A small model that answers yes/no questions on an image's attributes, trained from scratch: 101725 training examples.
Rows from block 4 of the fusion encoder, named by matrix and row number. Rows with one number belong to one attention dimension. Each number is 128 + 32 x the weight over its row's rms, rounded and kept within 0 to 255. All counts start at 0. Numbers have three digits each. After the name is the row's rms in percent of the matrix's.
# q: cross-attention query (fusion_encoder.blocks.4.cross_attn.q.weight, 192x192), inputs 96-191
# k: cross-attention key (fusion_encoder.blocks.4.cross_attn.k.weight, 192x192), inputs 96-191
q.119 100:192113073132166112146126108146139127087123106053207111124123094089153052105093107161212147062168112139098081087067172144138164072154163153119143167153118152094102168163152082140163153143145107131111133141158135167131125112096094089127113080153129150129162098181138210177199124131123144148
k.119 090:179157159160071153116151135112140169136143106110157136098181146111132147171146143128189150074112156124161148082140097144204127127095112197138149126150160132140185139130113170132173153145150096067167090116130096154181109131118080138169090104144101120077179141113086157150189118102131151128
q.120 082:089184116135131163168162084084121119206114128116072105129088111083089122098111136113130118113171091126117137195119147206122076161088132106093099113120131148147168112125118145166121117112113089135112135149178111119104118128213125104124127080119125170171131127185108098117104139084116132174
k.120 102:153095124058162153145150136086143167113057152146090187155176129101149109106028116113109131139158138091133129087094124096144138060128133119139179091135111127118152076118190097100107108142076118129067141114165056123148149126111164123093131077190149169036103107177132055135077158111115137116
q.121 091:193058080045099107128116108116150140074043107158194098101120120081116120129093147096130090065133133126185190114174131183093147068143183163121143157077110158137072136135192082092121144120146117098147145114136107148141145107117158165116119100151132069135130144107143132216167134154079103136
k.121 104:171174098181110155154111160139150141073248146113149092114122171090159190153167140166189085080093118120150122165146154143100159151097157148128157146126106117150188178146109200120155140167140138067085110101140122202127172094112127150178099190096177106132136114143102163146152114159167122104
q.122 073:109126187182113147126163089130116125151172181083121137101066122137168142116150116144105125131139107087136147165074136115078114152136125153178050141096159113130140134123102099222150091072137110154107174195135120114110119124125119154032084127120180154156079099178136090117125093147137140112
k.122 085:081105120161110106167108165147126100153080119113165163130125170156109173132128115169076128145130129126114179139112054061175081124151140117106156152145113145149087113183150120127152107137120100182137092137076117119118164112113125138115138129165047102151118159176158063126147114160156116153
q.123 087:115111117094165075155134068137077163199124126120116088132142099102157116113091117072141165046106122166104121130160166137118168099093124150083190145100112138159083138127162161160114163141168146174108083133097100154100150144150114123155161159127090109106146096135099168201084065102117071160
k.123 094:100103115121131148088179111132147076102117169072104139132075113130120090101137140123124112107089090132093118099072097133036131155077159095152070106165127113135145075127162126143082098122105131106082114108195112101103133159147120136118106173131120132114109116104092085109077065122101099104
q.124 099:124186166115174191134126119147112120124140189090195156189143100158099195136076094129137116152089105153071130149127126127125059136101138148112119111064102089078170126128072142139066069168138164137143100126112198148086134118132181184141151097141154167076111090161073089095090169108120171110
k.124 092:144088118109176133106103093132121144167089163170123119165106107125117150132129083157099116132109054078103136119129131126115106121116065079148060151111048102081119112128125091151106147075143168132150153149126124138110098160128174144184176093148149148149064106102128092129053114103083128145
q.125 092:127038052079152096147149124127152156099108124173066123105122105140133129137099113127108101116117124097176121102171122131133185123139167110130152164130128168110099149133133092124155136094129127101161113125115100101113106093159079119142100135159145050124068169069131159158146170122066101120
k.125 093:142120135132078199176139092117117217101175132093170126103122136059128174107147226099170116096149151148145121126159147149135135126114149136087125110173193114218186148177116219144113150106147107124112148119165122174145133117092156122114073130100164153060179086178099166127172095138136117106
q.126 081:176108128166079133149173079141092173090141131083071126100125128097136157151119134118140145057149096092131191134134132103154152120124093141099106114144132175172094134156192179108139140169130159129108139148095085139169132126168055110124135146146084095133143158184153118200158105077164085094
k.126 090:132156186146105090122137155066135107080093142087089131058046139126103180131176248147107174103123141146142162132148129151099100133150153095075152127110204164144141119151140144120158111110107085115112113118142110098111093129138069145108062152168110066122168113150074116094109104082177128134
q.127 095:133115189108126105078176094173099215141177148135091116120160139139176102100074095138174086082164142125124126147102119119109131056093110105100115158131092210114116120191168119121137142146180166185075152141108084117142124130153148046108088105146131121137150109200145140193120100072172195095
k.127 097:100130135106135105105187134094152128155068151112183176101096112119178140182118184102126182142140136145099105132127102093107111131147141167156112116157149160196186168132124045090134090085140097206155151148138110144087122117184108126166111148208097110075155104145112087098069138082081068136
q.128 079:133139121109103120134127130085157116138191091148131069120137120103134142241140201144130124134143133162114152142225170129110192107164157120103134123093152148125140123126137137172105111129054084087144179140138121189128107180169173092099106133103113151152110071139158118184099155133133122161
k.128 089:087167157089124090099125156108100077137127124161100134128134118180143123164114134168063137127173131122141118106124102106127211052133036087062143137133117098161114129111172159139107168152159123133154102113101123123107112104171072124112194086158152109171071137096158130141124169143212148111
q.129 068:134076182138150126158150046077142142116137094173124074116126103145112129170111122116120154105114142117108174108120138226139119110105143111138135103150112112107122188168166135138102155069135094147136124121108125119124054142141145162148127155155128092147085114161094171091042159096115218095
k.129 080:145177071043188119160113077132070128148106116126143105100151117139089099188138125097099101109119090129159150084080135098119120113133073113141099111093100075122107116098112134173078164101150125147059149178179075118089113120080112105100077112131135111100083122124122122089105152087158168167
q.130 071:117148139152078084127194137119103147133130158103089111127105119083153152211078129116129065079137088154124140182107093136190161105095101139158139101177159124152154088125097100147145128145154097174145172187124066069120160148204090100111144116168092145141080098084145112116143112132134132099
k.130 085:148106129170156094105153131067150146077117174151133144170150119180077166187079136098085127121128125123106136164096121068152138079126140127097126102104108123170143114142158116124094126124178130097137129087104123067121144099137170065108162131159043114173185095119180116083145107107100161143
q.131 080:133130110141194097107131125144103143191039074089165122133119162117074094146088115148125148081095121079180150142069087115158109087135097120109176146132174119108169151150101220146122116096102144116113103093099110172096146131138090159134122122064116105174133141141097163174128035124146167131
k.131 086:161120104119122182186112088101105166111153140063125167143119169113123087152123130049195128127104125124180094092207141111189126119130176137132131093121203120135161123123113146097145111187144153185112132158117160115074190114130110123188114164121097165114153093091122122059139173120076102135
q.132 083:151103060143084084089120073128166090135079104154126148158112166163117130060179176180146101174114154098131099066101153123130197125116127117119148113158125145176083125112111041112173142138114145144136149121118175060148131085089198111094156063113155078081109142068155118124136146123077125129
k.132 081:147147190171142109154157174121110171136115131092140132097133146193168181138134184134178169122122149124174093159123186124142138191109184173175132189121117143147094142094173131149127112152149109092101107102143217117152082119095115136070146140199164130150213187142140152081181121137129101081
q.133 090:203090070066096147101160152068164112119123115131126151096205115120100141124164133153129131143137129139153112070082123123066104104163122124097138127129153145114092139101113085152127120128140080162121153175178104046108118095083104120103092135201109100116130084063183090123155149161087148104
k.133 087:107164145204156165118194129141131122130160132097180093075150189089162175147153073138208098134181120088125123118162150110155166126114116142155168173139165122166136166133119125143171112125139160132146117096076171213087136127115126134135111135122141143089188156164127194190133121151142102168
q.134 079:105129126210056134153145129161109136122135147151084156120081155156126128133110153154107103142147111133129069101130125112085185105212066168113100148114134164162093118079124072141192147171102101121104142133119121120183113125104191091111096104147110176096149123096148137086075102163115088072
k.134 088:123170170148114119158130139101157103120164100186192121138128140171147151088097141177063097200108192115120132133143093149128125140099170204136152173166112133142106116172215135170147117114121099193187151147113215112156151107152091123116127153120132115192111191167155079136167125171141142151
q.135 089:143105133093203121136127088167096153142115094068138173130120124145137134133066131162108162103106154171107085095147152125139114030124140117153149131099177145099140113111129177127160135102198166150116125077112116135119089099098104155128122101126132114140139104128092155110141139143141147117
k.135 095:146204117156128149092165052118095122188120062099123097131118151107126074105119111111182138191110120154143114096173116146126104164107140153184100149139161106131164144160096161134164110161109161223111208133079077132121138201114148141133050123163136148178162171082076101156128130126104136118
q.136 074:084135147138117136154175088151111111125127189117144115222125117096170142150101105144168055162184080080114179218128074146170110146114120139083100095106134131126150152182149110148127166108199117130177099113089136105189099130204120155137156178120119153125085136179159143151148128125166127095
k.136 086:099108167079168128105114175162126093095083129153137117102143130138070091137064171095127105118170143144103081123116079067057148079124039117072165056191126115125114100128122118113154127135156075067139088131151091098157088116090077108084141094138100074082126129111129109105152156109159159108
q.137 078:129086100125137120134147118097137151122168163124154194100119150138125087107160123112146145095135102129122119082162143114100097122153169099156176064156105195132087114140158095134163086086121065150107156115125117099152160124170063095110156169167159112118136132085136133115157111121138124042
k.137 082:095094113150075113135179120141076097079113152137117126087122184112104121180160186138099069115144048111101184128126078133100126122094138159063139126146148122112145122130097091111128121162157106050134109102173094120133120189149129220160187141173146137157123124110103168113097108140129158140
q.138 081:111095071190139131124102106122100136077112148104134143096161147140086104185107131180123131110112087115135103129134094098075161162086136153128147083134157108138115140115179119094073131075102078152131160088143086138163092095101132115131112189128098185134112146097103163203162095168182121135
k.138 103:131140106072192147089115103110113140128133120160087087172145151096145098129157092118081164157126147193112129139146077126183126094187058098118164042147118089108121148134103082133182117127103156101077142120073078116106174158107138108145113121081170095198102123125117112097113104065120119148
q.139 085:167110141140134149128226119128133144129125106109132129149120166070082130131141139133158110078127134110147152157140140105132093113135140123133165125106129154081147131140162126087089120063125141078157122139169121187108159121164029087197149103134106112144128094184090142219117100137099131173
k.139 086:174155140114120162104107180107089056048120116138149179120165117090109124133134198133138128087166109188150140101139112074145183078166099102113119130108134132102120125118145132127032191110109088056069106165167170163171083132123142136123171161127118120132110091125193124149126114165095128132
q.140 078:104141196222100124117133068163172105094084124124130120133142074089153105076131131140158172186135114136117149097133151112143142159130115151106097098126115125124141114105069062176119146164154098114127130149104109092124180099116153147106157149088185167090144124093090106109120116127111065123
k.140 094:098087181131104165097167145123138220131109135189105101102131071126104160144055189196096148104114098139109121152085156160164125125175120166123143166105095141147070130148176177109068128071162119131145186123085171198068125085129139175133194124195117119149122091153081086168091110133157159123
q.141 079:160145085112076109090102138087151119113075085141094136066136143118110162126116110138128140156145098159140122091115104102102179138110134097135101130175074128155085142132101062113140128148097112080119170110113130091141120114095127127155104132109115165122101126088146088103187127132138085132
k.141 088:163093140142094130176126210136103156129139164184090125100134107131147152155115145148134133083170105126160107132197178160120208159120133155180080189147188189086134161149172199085114113099127111151120130143146167136142116162154115153118155162128111121142190123104124162097101179111135127099
q.142 091:162153122043089155117111127141129128120139083122148064123105106132109139146044146118117122181138140172124149119177140156150120108116142126140106104077162086026134167126104118115131084148118121117145054117158098136066105096065130218094169101105131158139193142112124125087111141144121159141
k.142 092:123172063094152132150097111149185088152106173128145134170138127149152145139122045138098165149084115133151159130181149123136176092149137081171091107145134126144116125102114213194167121123053131110103147158108125096125146112114137129131069125100116155149094112142141137084108124141150138136
q.143 089:129114123091133138090091146197141093162143187078149107161132131116068136104147098127132114131133127133135132150117160120153051127134098138128186150077150086143118105171128179112155128154072059127150042097160174100167168151136101155100139088125163165099132078137075159100127145149154167099
k.143 083:133112098175144115138149131125133116185128197101082144125112105099158076097150084054139202143058104095185118155111143141127175146093175125176055154122149114085073107127092110228124148129110093144119170164161107105114121126198139134152147122063131132131083149117114084104113139099112154138
q.144 079:125151129094096143145128160150151031136173156085213113131074146179124148115091155131158098106106135083145143116119137143128143197138096110056100111107108142161127119127122086130150155170138196171133064109118177177142110135151163025121172119066157098115169136184152154169166150132130161147
k.144 087:129055145129108134079121037107192080132157169142105099107159112161138079111123182157162118137100166111117120080125109175145125135122140039094138141157146161132143144214165095131119146128113130093133101197153142125159163101059141121130153093097114078179140154100120121137146144130131135123
q.145 099:138119146079187171131104094153154090142180126168118151148142071127183152096088162100120143144107147102198146091148152122197132127131165133115115118098111109066140118173153138108076173134120131105101101093115168093121134094204116109181136176106109100095147132074117135119147131120087138087
k.145 086:111124164158090111115139093143098115106179135094108149100127126088074088145124099124135127062147099111148091126180143087105129159091103070126104169151103127043108169105170130113160138151127098170113112109096106185084125150093113180140088129146144124185104125071168154151124109148162140138
q.146 086:146148132172112155154120123094097124165199155170149147083083134170167147104182079128174119129136119115093177144159174091107083157118037166116088116139118117116120105114112111142148075099142129075176155128057114121107099118121131054110150061079117155117096098176137113133090143101142140134
k.146 084:103134111054136083132092077094116134124072147103131150137101144168108149091156135157080080057073123091084118110099103146122083100106129134125130108101157162123118071134094113159096180110114134113129096122132073117108073109098097083101144070114108110041089089134100110126103131090116132138
q.147 088:136127127161118103140169112093111103114146139202090154116146102109169188114149108122161117090149104089121141153131187127157169157096116172128091121197160179136162110102162093181156105158144152087123198131100132110150108106191067104104141168170166134079151093101121118134080144118136084096
k.147 088:102103132108123132117087144147099135062144141102108077174102137101120172125144169157159121056122111146115133124128134122175128100131112078081137083112149144093172165144066139152121155106168095110090101128113081171122086121101113153154148109128147080112137111083043103129178121158164130149
q.148 080:159161129160116101144147068110112145160085131131115152142111124159161159126144125112162129132124101099135128117150147114136164074126101101066127114185104154162136147127098131190126170080134191164137157186090109080107134103160039106100125114128097110127035073180172156144124138088139099054
k.148 090:199170136102114141119130099090100185120142101097189102164140121168109163100144196166124157170114113116115168090127175154135092110133158165099094103145205121141148118149055114158108150093146118114109118111148086153129088084101106073097156138154062119091104037095138097094158169177085122162
q.149 095:121138114170108131138146111051120092076101124097105110097119155111144111155208172130132194116139106156148159138115134094093179131171113126118155106194163158162101111093149123192154118103102085117072183168117115107121160158080126134117102152151170120194151144127151128200077150072159109102
k.149 084:146087127129156120130111113138112107121118140142134139173186125136169117116157129101118113186188066135121109081120155130180104120164122152059149096147124116218132096118155181169164128129124157032167146155181121161151154092175114153162142127137122124098147124107103151125141107171166184170
q.150 081:143119126137167119078159159118096136149167112169074104087145150135082108128167071140046156154137168115137112141113118120077130089099172111159127066088155183121120069122164132153121149039113144115143166094119087135174138098187066116140124138184146143116119142070169139168130108116132098102
k.150 117:210169149157096106158111112124081091106189107083117117039101174117145095097123151094140165155163144172072135108146155102158087170135085132107127057200131120200182108163051119113139188098100127102157084179092129151132161147106102117142130148101109074127158083123103184111100105166128107122
q.151 079:085097060167092153162098143135168157126100136117085108137155134121099127100160092139100151151115166166114084170140118116058156094156100141130176112147202150132109139128159126121128105128108131141146124240105151117126149175103109159104103089068143184145110154127149144118074095148162143137
k.151 087:136180100173080133162158147110102148190119084084118080184143139138164162112104159131139030133117124095126123138115172171187108171104153184162121165172152102144152106109207132118140096140135141176159158113112089081113091160111133112072123155173120162111141160138124199128092123161150086145
q.152 086:103093111149070115158133108092148121076105144127089179147123113126149144139209094158192096181203127133165120108060120112139218129114079139109095104224083155200045118078128112153137146067209082119146149169153162098108132147143131142152119063160131104093123137162190151137117141104128120125
k.152 097:189118125085161119126121109147175115095120159114158104191104167101106163086101164125135168108164091090142133112147185146137120156115162180145152032130180146167136110091112064130123184111115155072133160123168194143096119135126111144112210127117173141043154123131120113145163143182164142150
q.153 091:164134079099133156079125178146179056133105141142163116166112155139118110132066141100144116109078128113107095146148141114220154149113101154132071170075161095149107090134125127149147118121102149175129053154125178144123107130111173116144114100065117190111153137155106124155149113125130160131
k.153 084:111144120124128168163146126137168111144098121110117099102141121148152126137083101089133141161130163040178096121125185178160078141073129113168106208116138101159086085093160102092174147188094124118105082151098125143113172079088157076078103124105170154149168175087165115121090100089090117138
q.154 086:190105104103205122100167124077097122124164104089112094092129164111164121128150169121147104065185124089150124118096161115142086117123103104092123126088128093107149129189162148140112148128119148105140131175108108129121165084149080113168125170105153163149115153112084083114145085074091076121
k.154 095:169092137164162145124087145112115106105077167125154140112110203116175183113111176103133158116169162139114114104135109113123133123164121116138149099145176153085130088165115192103147134111108159150102102088107110110134143178103067135147125164157091092105084103142118157056139102114102126124
q.155 089:073092158137163054087140110137121211145120092120140182126139138082124143149109159105167144110147150116131157124138133090057192110139127085157166149137136161106134106161183133152119149116157091103129179138099077127165108129071091153123127157160062127164124124105159190109083134090138124155
k.155 093:191120152157113180114123127089097111141181168165128104162190182147141065150106091130143113115110141135110177181145140152184115092130121171141172080132137117149186144150118159143136148129138102165129105048120184118171144146136127184061174170152093137122185096116149179105121105118142132134
q.156 084:133106156066230142188141091140126137147184132133099139156120139132107117127070143127136103058120100084139164163068124120190104141145151068156091105106064106152149133122121116082130157147161131176126114158133110090137146109202078128220107160120083161137118113095042160183159124116129083082
k.156 100:130139106199127100084142119134190131098138133115168178121095172056133074165161164117135134104045127125137112151172099114091156155113088131148145167109163162109177148142150090080144096124126121106139119144082154080138207166123138176123115146114152065107061130166098152117158117146131137048
q.157 100:156094085105158036103083138107132090154054117072093081125131107087107100127098169149110161104143113110196105106114090123118089094157128132181185130146184138075142145177173192077151148147129127190152145162166112127156094140069082141127130151127108116158151126104152158124125126080106115153
k.157 091:122206123179163189209139136140137163150171093132165121110142141124094109181112093129121144134118082165157143126153143182157139161141094143123147159188105085145164134212139108192165116175072128137124153130133136108085202133154137141154081176145108123095137179147170134163164098174144123178
q.158 112:101143115150065101188117118088120147122090154120102132094160118133154126155238109131120128153128106103077149112160112151103193145100113128106140101177118186234064178066097094166155143113101136126113163160095138045102118140113096142103086127150094110110058139113195091120151161120156153106
k.158 082:186103150100170140112098076129129120098079139122172127127124178158131177122158188093154120147119108120092173165176151100137100093168140130085184107136224183163120100129078147121172125080137109104076114159127099155135081124089156070128185074188091092051166097128102150104111147138124087100
q.159 091:128127148072177142121077109112118164094172129108110115198131107110157079176130100164122113099130129158103142183103137135083110098122161132157161096066106120127142102148134135101089134150153116164112069070135103132118109112176137082089119136155099131110130084217121088146126087105166140081
k.159 087:088162132113130180113106193119107143162124071180133142093122053128167163147107089125172150077142164128062140126165160074141172173102077112188106151131066084098092130104086136087068077099077148147117126188079116108109147116072161095128118145145086086137131133111185069118082156081116117098
q.160 087:164112131098162096118142104086122116125132109126142162101152128060123112118043102140130167094146169110173134147110131163155123143152149112049139143106132170096097101143213132127103110149166173152120136103123142169116123149153095146139103112128110144159157129155074187181132100094096070163
k.160 107:135170100217161137151171151146106150035206123115149126112162157149133037098130143115180106110118142090188111169150091155078109153133152129149129117149153128148173240169144159110167116156165126148084128117143111149120174159144154178153099159122189139119160141162186139107119115181161101151
q.161 105:145144060172016151166078159097154100168082153076177099100165129123123120146172148155164144143165105157112123124095161123142132094145080130077125119130110129189125122126128055152152153084072120122126148144125130161118122145075134108124153058107118142140166132130136120119122114124077091191
k.161 108:139105112092105145111117172145072064122083113125083140151124083047114165183136128178127099101162113151083149107119150147097086064115110078092128167133120101117076081116136120139110227100132132099118085065156127175177111112187088123158170111145145150120023124115086092128164144157124149120
q.162 092:174152100105153084135034119154163102135122093126147156124077105117080100109150187150083129185100165124129098100126081131139060148161166149131099112052149119043125106146100124162118101188127148130159072107131210165112151111136153167148113117123128174200119145108137149105151103122113151127
k.162 101:160124122212152135192144146114168156130197151136157107121123173201169101145088137105171135187126177145143100149142135146117111185121142153089119112204125098189082130154178144156186075170129165127129145117140132142108158174116126104114067154098155121147115159158146132124127149152131164108
q.163 107:123107098147083144191175136113170109107131158132097153054127125117158135145151131126096114224131098120132134100157148149140123156095128132078184123155077162225124150074126122122091132123103154085156158152062150070157160145100129137152151114132112113093071141082160109119133173121120068148
k.163 103:100059153082097143106086154095052092146064107144122138123103150093114150123104088179123108123132094181096149128084154134096124066124119082129105162112120111073110116068141095111097184089157126071121103086126127083131078092133144113151191081172110130093088131092089094130096102158147119157
q.164 091:145092140136153141121185168119134184142143129149171103109113132072113142125086128159130130122080134121221128145101154129138122156135167100118164141173110172037163134147198208172084111155119159151096113114141075142156145158155131103091120140170119113143150087125130172161144117101183153175
k.164 111:176139119242191145097164139115127121095182176130133093131111132173149098121174112068169147133124101098149117164161136130171154144119102121149130081175143107152174178167126136069128063131122123144108121106129146141137161176148124140109089185088144122113172105112140176112129127110128109113
q.165 123:116097066205043143107116084181165060110100118063112141076125126138099145158143115189082136204116125133112091108131134114070166138099110144141125107139100106144083111100105129154176108113123112116165144129124158157136098074035143164101117060102176174197082159104191111090132152154102165150
k.165 095:177180141188099159193074170116107128132132114147138110112110157165118124187158153166154140135166124129161145119156145134114104189134181143155130084127188078161181148146137153100125209152099168159133204167072128151064100130124169171122140175145102149158154115145114139159111146139099144184
q.166 096:152126151126080099129130129139135073140122104121177118124097121136095059108121177159076137123129115153158160132137177168128132137160154169121122163115161141038120147149212097081077126162135167130088096177125125150108136096100122156092126079122155207179186138177130208121139077110070184170
k.166 102:206138117203121107102160141114182153085172136105154077108148140150196057128138125034137160190122141077150102112147135120117105172105134144142110096149128109173104114189157184114119075115200078144145112130126162166108133149122183123134101173106163173139103138110135122092125137074110157134
q.167 083:138169180148112128081140125138124137119143162142178133126099132115125151101135108137100133040114152095143192131142107096189135130074095164124105110088159108119137141127143183120129145121170111151156088102159118169135114134162125122164136163085081131137115099169045141164125090182137103134
k.167 099:077088134108123064080169096094110127098093148125157089123125139091140113143145150113115048138132128160108132108096132088155113162140133158107112109071115139106118153158088113173149037097117083077110081110152076079164111135144122081066117149125164137188131127127133134079156111066172148176
q.168 095:154162106213050141151079154113176094140096148138157099103144094126112111130153127165103099189108104135074068129145122128108150161132088148095121101144122158130106153083132097167103159120101123092149174120074169125144155149112120108135079085134168149151144136101153111076114099159062127163
k.168 109:107105141082101132147091151143129117125089113150136104141117095122126163144129109255150106106175101082129139134143154146097067111101147083083133077111171130134107076128159166101106183144146125130133117110142165148119107119090154143131153120172061120098107104100080135141133107185126098172
q.169 089:099149137114102091186182142116096157101155145154103121124145083098192132116210116105114096095131126140125145140101105116189131184131120170069153095115050164114114155094135181130100112086129135120124162133103115078096127169165120132159088100158088055128157101179124152159118152051109113139
k.169 100:102083127072166054087177115102095107066129128154124129098129126124092102073163129145140096117146149114113154140086136121111174110093041112134151145116153150056150174092101095136118134103127113090090155095108104129120150125180084158119149121152152091131064103132116133177134099119128106103
q.170 101:152163117166031120170072107095158088116108154166132162114103140139124135162165144175129128179118126168099120138111142145134139129083127148150144094161131126201136117091106096173154121120092102107093167147126156105169100100077188164087126061114118136112105112135155101095106153136164138157
k.170 094:129146202099146074153101133114121145124177112207129091165156109151130115200121108182110123154153122103150180116135180138111144096164064127135148145190110111147175171178145155113131170141138179099141117121196117177109087164130093170152148127166102142161087161117158149109129148130180109122
q.171 098:133139157090192081094129127166118128126145094082175071135112185097129126105114160149095161108193130138130115133103146106158113109128134110125102159130132110090109078153164169140140176166219147176134071092131118096180082095112098139147119131115157132105116150141169149173153135106133134114
k.171 090:143143158186140165172122201109121157121142172116122106141148165173118082123132119130183152107177140109156101115156122151141109156127165143178164095167154115122179179163103128162157131168106108136159149102155191143126116163095172200125112158128136107145182124109145146124144164152085127121
q.172 104:100147151110097147204134115118129127089135158147147156119115138158099145142174122076135104205085164199094140110154132154139119176105107145136139063135092133188155164144034129059109137116100111147135160119081119067071176116119167126126109131143138154105121094069125051069096172143176109119
k.172 102:086077173069159036148088098109124111148082119157048091167138060084045170118144132134105154126094120108114134141141103097142101086145107129128121145043170106109090073088105066128096158118162095085149118086054103104111144113065136135106156109126143122131116189094153116142088128090125102146
q.173 070:161119114120204134127062155121194137102111135132184128139147130159138135165105099172210146234124121197100065113157139148139130157138106122131124090134083147206118189155142106173133132140172152126180099133136120111118104083108122097102120129086152097129104106077105107137140173135141119122
k.173 087:103106124101145150143129151144142106099160137152123093166118121093162135157149149183141143101136099114111145180108085033115098143103151127135166216121128123062100060160189127136103116181169143137147057108136169127157125110153124190110116108156142171134086120093095130098126163177199161197
q.174 105:100120146080137092159182143109063194168152139208101153118126117178149139138175138122131112152096058122132187202126135105192135193083132106147126112164030149143107132129124188112111106100070147079136156109092130077146141177169161127141144176128085091106058118097115067156131143086131092087
k.174 099:095088152044120094105141112161155085138122105140095194077139126071120138144085141128111137105168146099080158127100110108123125088132065078091166148056107182087155109064122111119122115130156078091132125081069116111136135139121113127103116093168083148087095147118086126144121132120132113072
q.175 112:111112067223057115115114103160168126086075141082147115087135112106143114160160121071148127108172132113159122120120157141122155116157103106088080151134141195118071115134153089187207136130086112110094172168134138149122113168123167047110115066143123167182166142189126164188113131126112127145
k.175 101:140146090177158156112160198089080177089200129144128118138128222170126070081159127125156134126165136156138144144163157172119160157119116105114166119214157121130172215157184132116157135153136122137098101111141218194144154130218132177157121156166165162170114132134145169096147184182125123116
q.176 103:193124140108249079093130158161135120144130134112201120139147155105143095102117171158156136066185121120145155141117184135187097114122157104138102134117094159086097107136183066167127153136144157158075126167117129126140097109207122041149104143111131137138172086132146115153145074115099108100
k.176 098:130163127144106116173130209100114105145155125107164120114111140095139181127131167090150093132175115151077164156110141139060119179107141177104164165176106089116150186186136151151193158130094155184101177152133152114132147114110161147108113114113129161134137155158144152153135088193116090110
q.177 100:114070043159098123090077158141165084134111156156083143160130085121034117097156136102083185185121138141165112081106111147047150093110102113140137144095098134095113156137136131107111119105155140079147120143130132100114149137097140177146143125157146140138157136096122116035121141113045140179
k.177 089:136175097069143140096104135110138122124109142118140186116127133067116111182193067132078173111164076073125122140079096128043095102146159133168116142092074138120134121120116200124148180185169149096147149071115141102152130111101087136133178147103159139091137137157112127102106139113142089101
q.178 089:062143120176040149107118123132072151137047165156100138117079147128061144143116120117096110177098086143131137122134096126149166089163116114129153099156117127140109099082074149225148100103125140101158145135089150082080159098135137155132131124089123157076126120118142093099121132144121148139
k.178 115:067095124146120116024179204150082142074072153149099169163041102121109077111143122105107135169151158094149076184160094101111089090170091118160119128128194149104122160113186150158100140149127090115131090170140149128096086090106116138084131115130162171149074139125127078144119144141138127104
q.179 083:121106160081180114127116119118097125033191088117142130117184132094153098119124115072136078130150128174102127152155124152193190174093156128147172174104099233153115149084171108147111131119122113075132134108134122144186119124183105129139165198174148118094130136104120101102127172087146070172
k.179 099:096107085135114134155125145115131114111087159064085128135090168156126106096090133155147077090149120092077156090142148165091108149093085103094206155131148110068127134132094105137138122117153097142085140159208114101143123129107138181151166128165108084114076095129130102152157136136146094104
q.180 095:108134147128184152089120153127120132182115114134112090168080156168117086070078123115125115190117137174083080116143209122155131082134111168153125160131131112109134125129104131125078144224167144127088084114181216138122109103173152137117128124071150135101103146194128119114130137083130167092
k.180 120:092148094153061114149092185164083172170134131138161106136127121159137182116112131146172161199100176095116114138110093135087164134139142152168107180104134128121115172155168127177163095113112131175117131160128172123139138097184167110110138155168150203172096155125116136126094170131108141125
q.181 107:116133113167106139090116106132179044109118115169106146090148101134080169149164153091084131181100151152153154085083080132108159168093148184146107109128102104111121132082128112156110152118110102114157143141137162066142169113089171173142115142158123157108178136073083102065156157130139095139
k.181 101:150162186117134162198118170103156119148167118133150131066182124119102134111130147088143141086108101131155138136125146165146095147133159206135136117119120109171139088113085071093173091166160142209183137114072155137116198174160189133162153149109054192068167154150123146122127134185066161130
q.182 087:133094190107134136168139104077123132145134135142117139186130116096163121107150142166138088148117106075115163159116132146131167170115109150099129087170086182187110116081163116136162144118096105096112145191123161062196123129222101089184066173185119085111136104086116097164131159084110110151
k.182 094:095098072090125141124141109135141141110094139088137100140041105188095125086149118133153083122141158123137129144124073123120112088122093060087093091069130151092109169115102120136124133139132113137094093131197149177143119128120082132113118085118118071091102116160143105102126180122139158106
q.183 104:169167142113190140122065163145124096076132118029203078152111168135163115079112123144122133098152151169119100097086178109156087109080132144138089136089108154159110128126128097131113145168175127110133079119179148130128096122136151130136147052091168120118136142192115093146139050120119111113
k.183 102:231129136127129150127128108131102150127132155162113129103141109130109168116037134119160165063092141212083136117168175172152149160103098163107121154137157128156103139121028074120111127144155111103155204121113177106182114121163123090133149091059060099134173171112128164151122083164104154128
q.184 087:171099124145126151165173093122135144120118106068222152087130091150229132172152088100157122085142107133162121138193119147128164121100170134069163140127126155147150142151181080116181122103129126130116193115133101158119120113117094060142109160214073068168180151130129127191105111137099094121
k.184 094:092066136129176148067107111156099128102062151104152105153078173125149126178179172126151119068115078159091146089119055188126133051115162109092149139108101154122156124103169105130129125163136170167056124112144139155167162103123103155161165099140144099144143109169130138142143189134182148125
q.185 088:134106145158041111125147098108121196121165123159105181122129091145149146142151084143107105146123201181132147093145115095098150165098141156122149065192112181111096134120086120108102115082092082066120112102125083075129121125159140158071175156195119207109090153081136058187116116105140070117
k.185 089:113088189160134124093189081144174144084140141123130117123106125153147109080120061081130097151133136114115123140140089087185163135156102134130189107144138088079136150127150124108132163069053150139126181120119190120135126165141130160093134118110156079083115119137139152096106134101088170099
q.186 105:129144114141059155151157124128165149115072148139106134128141086113146162139167156135213116164124118122152147130169135136101154221090089146140137125186150157161072170073135058202157108135083130061121205126137122128098095104102107157133116115116112124133128137126197211101120133102074124166
k.186 084:025105099109173135083139199120103139079087112105136107136089107115086122121105093134091063128079090103148136060106094175105122118111101124154112137145138146122129093123180137108186131082108098177074129117133075084105146116150099178104168144126127151138028168121081087153115113159153168144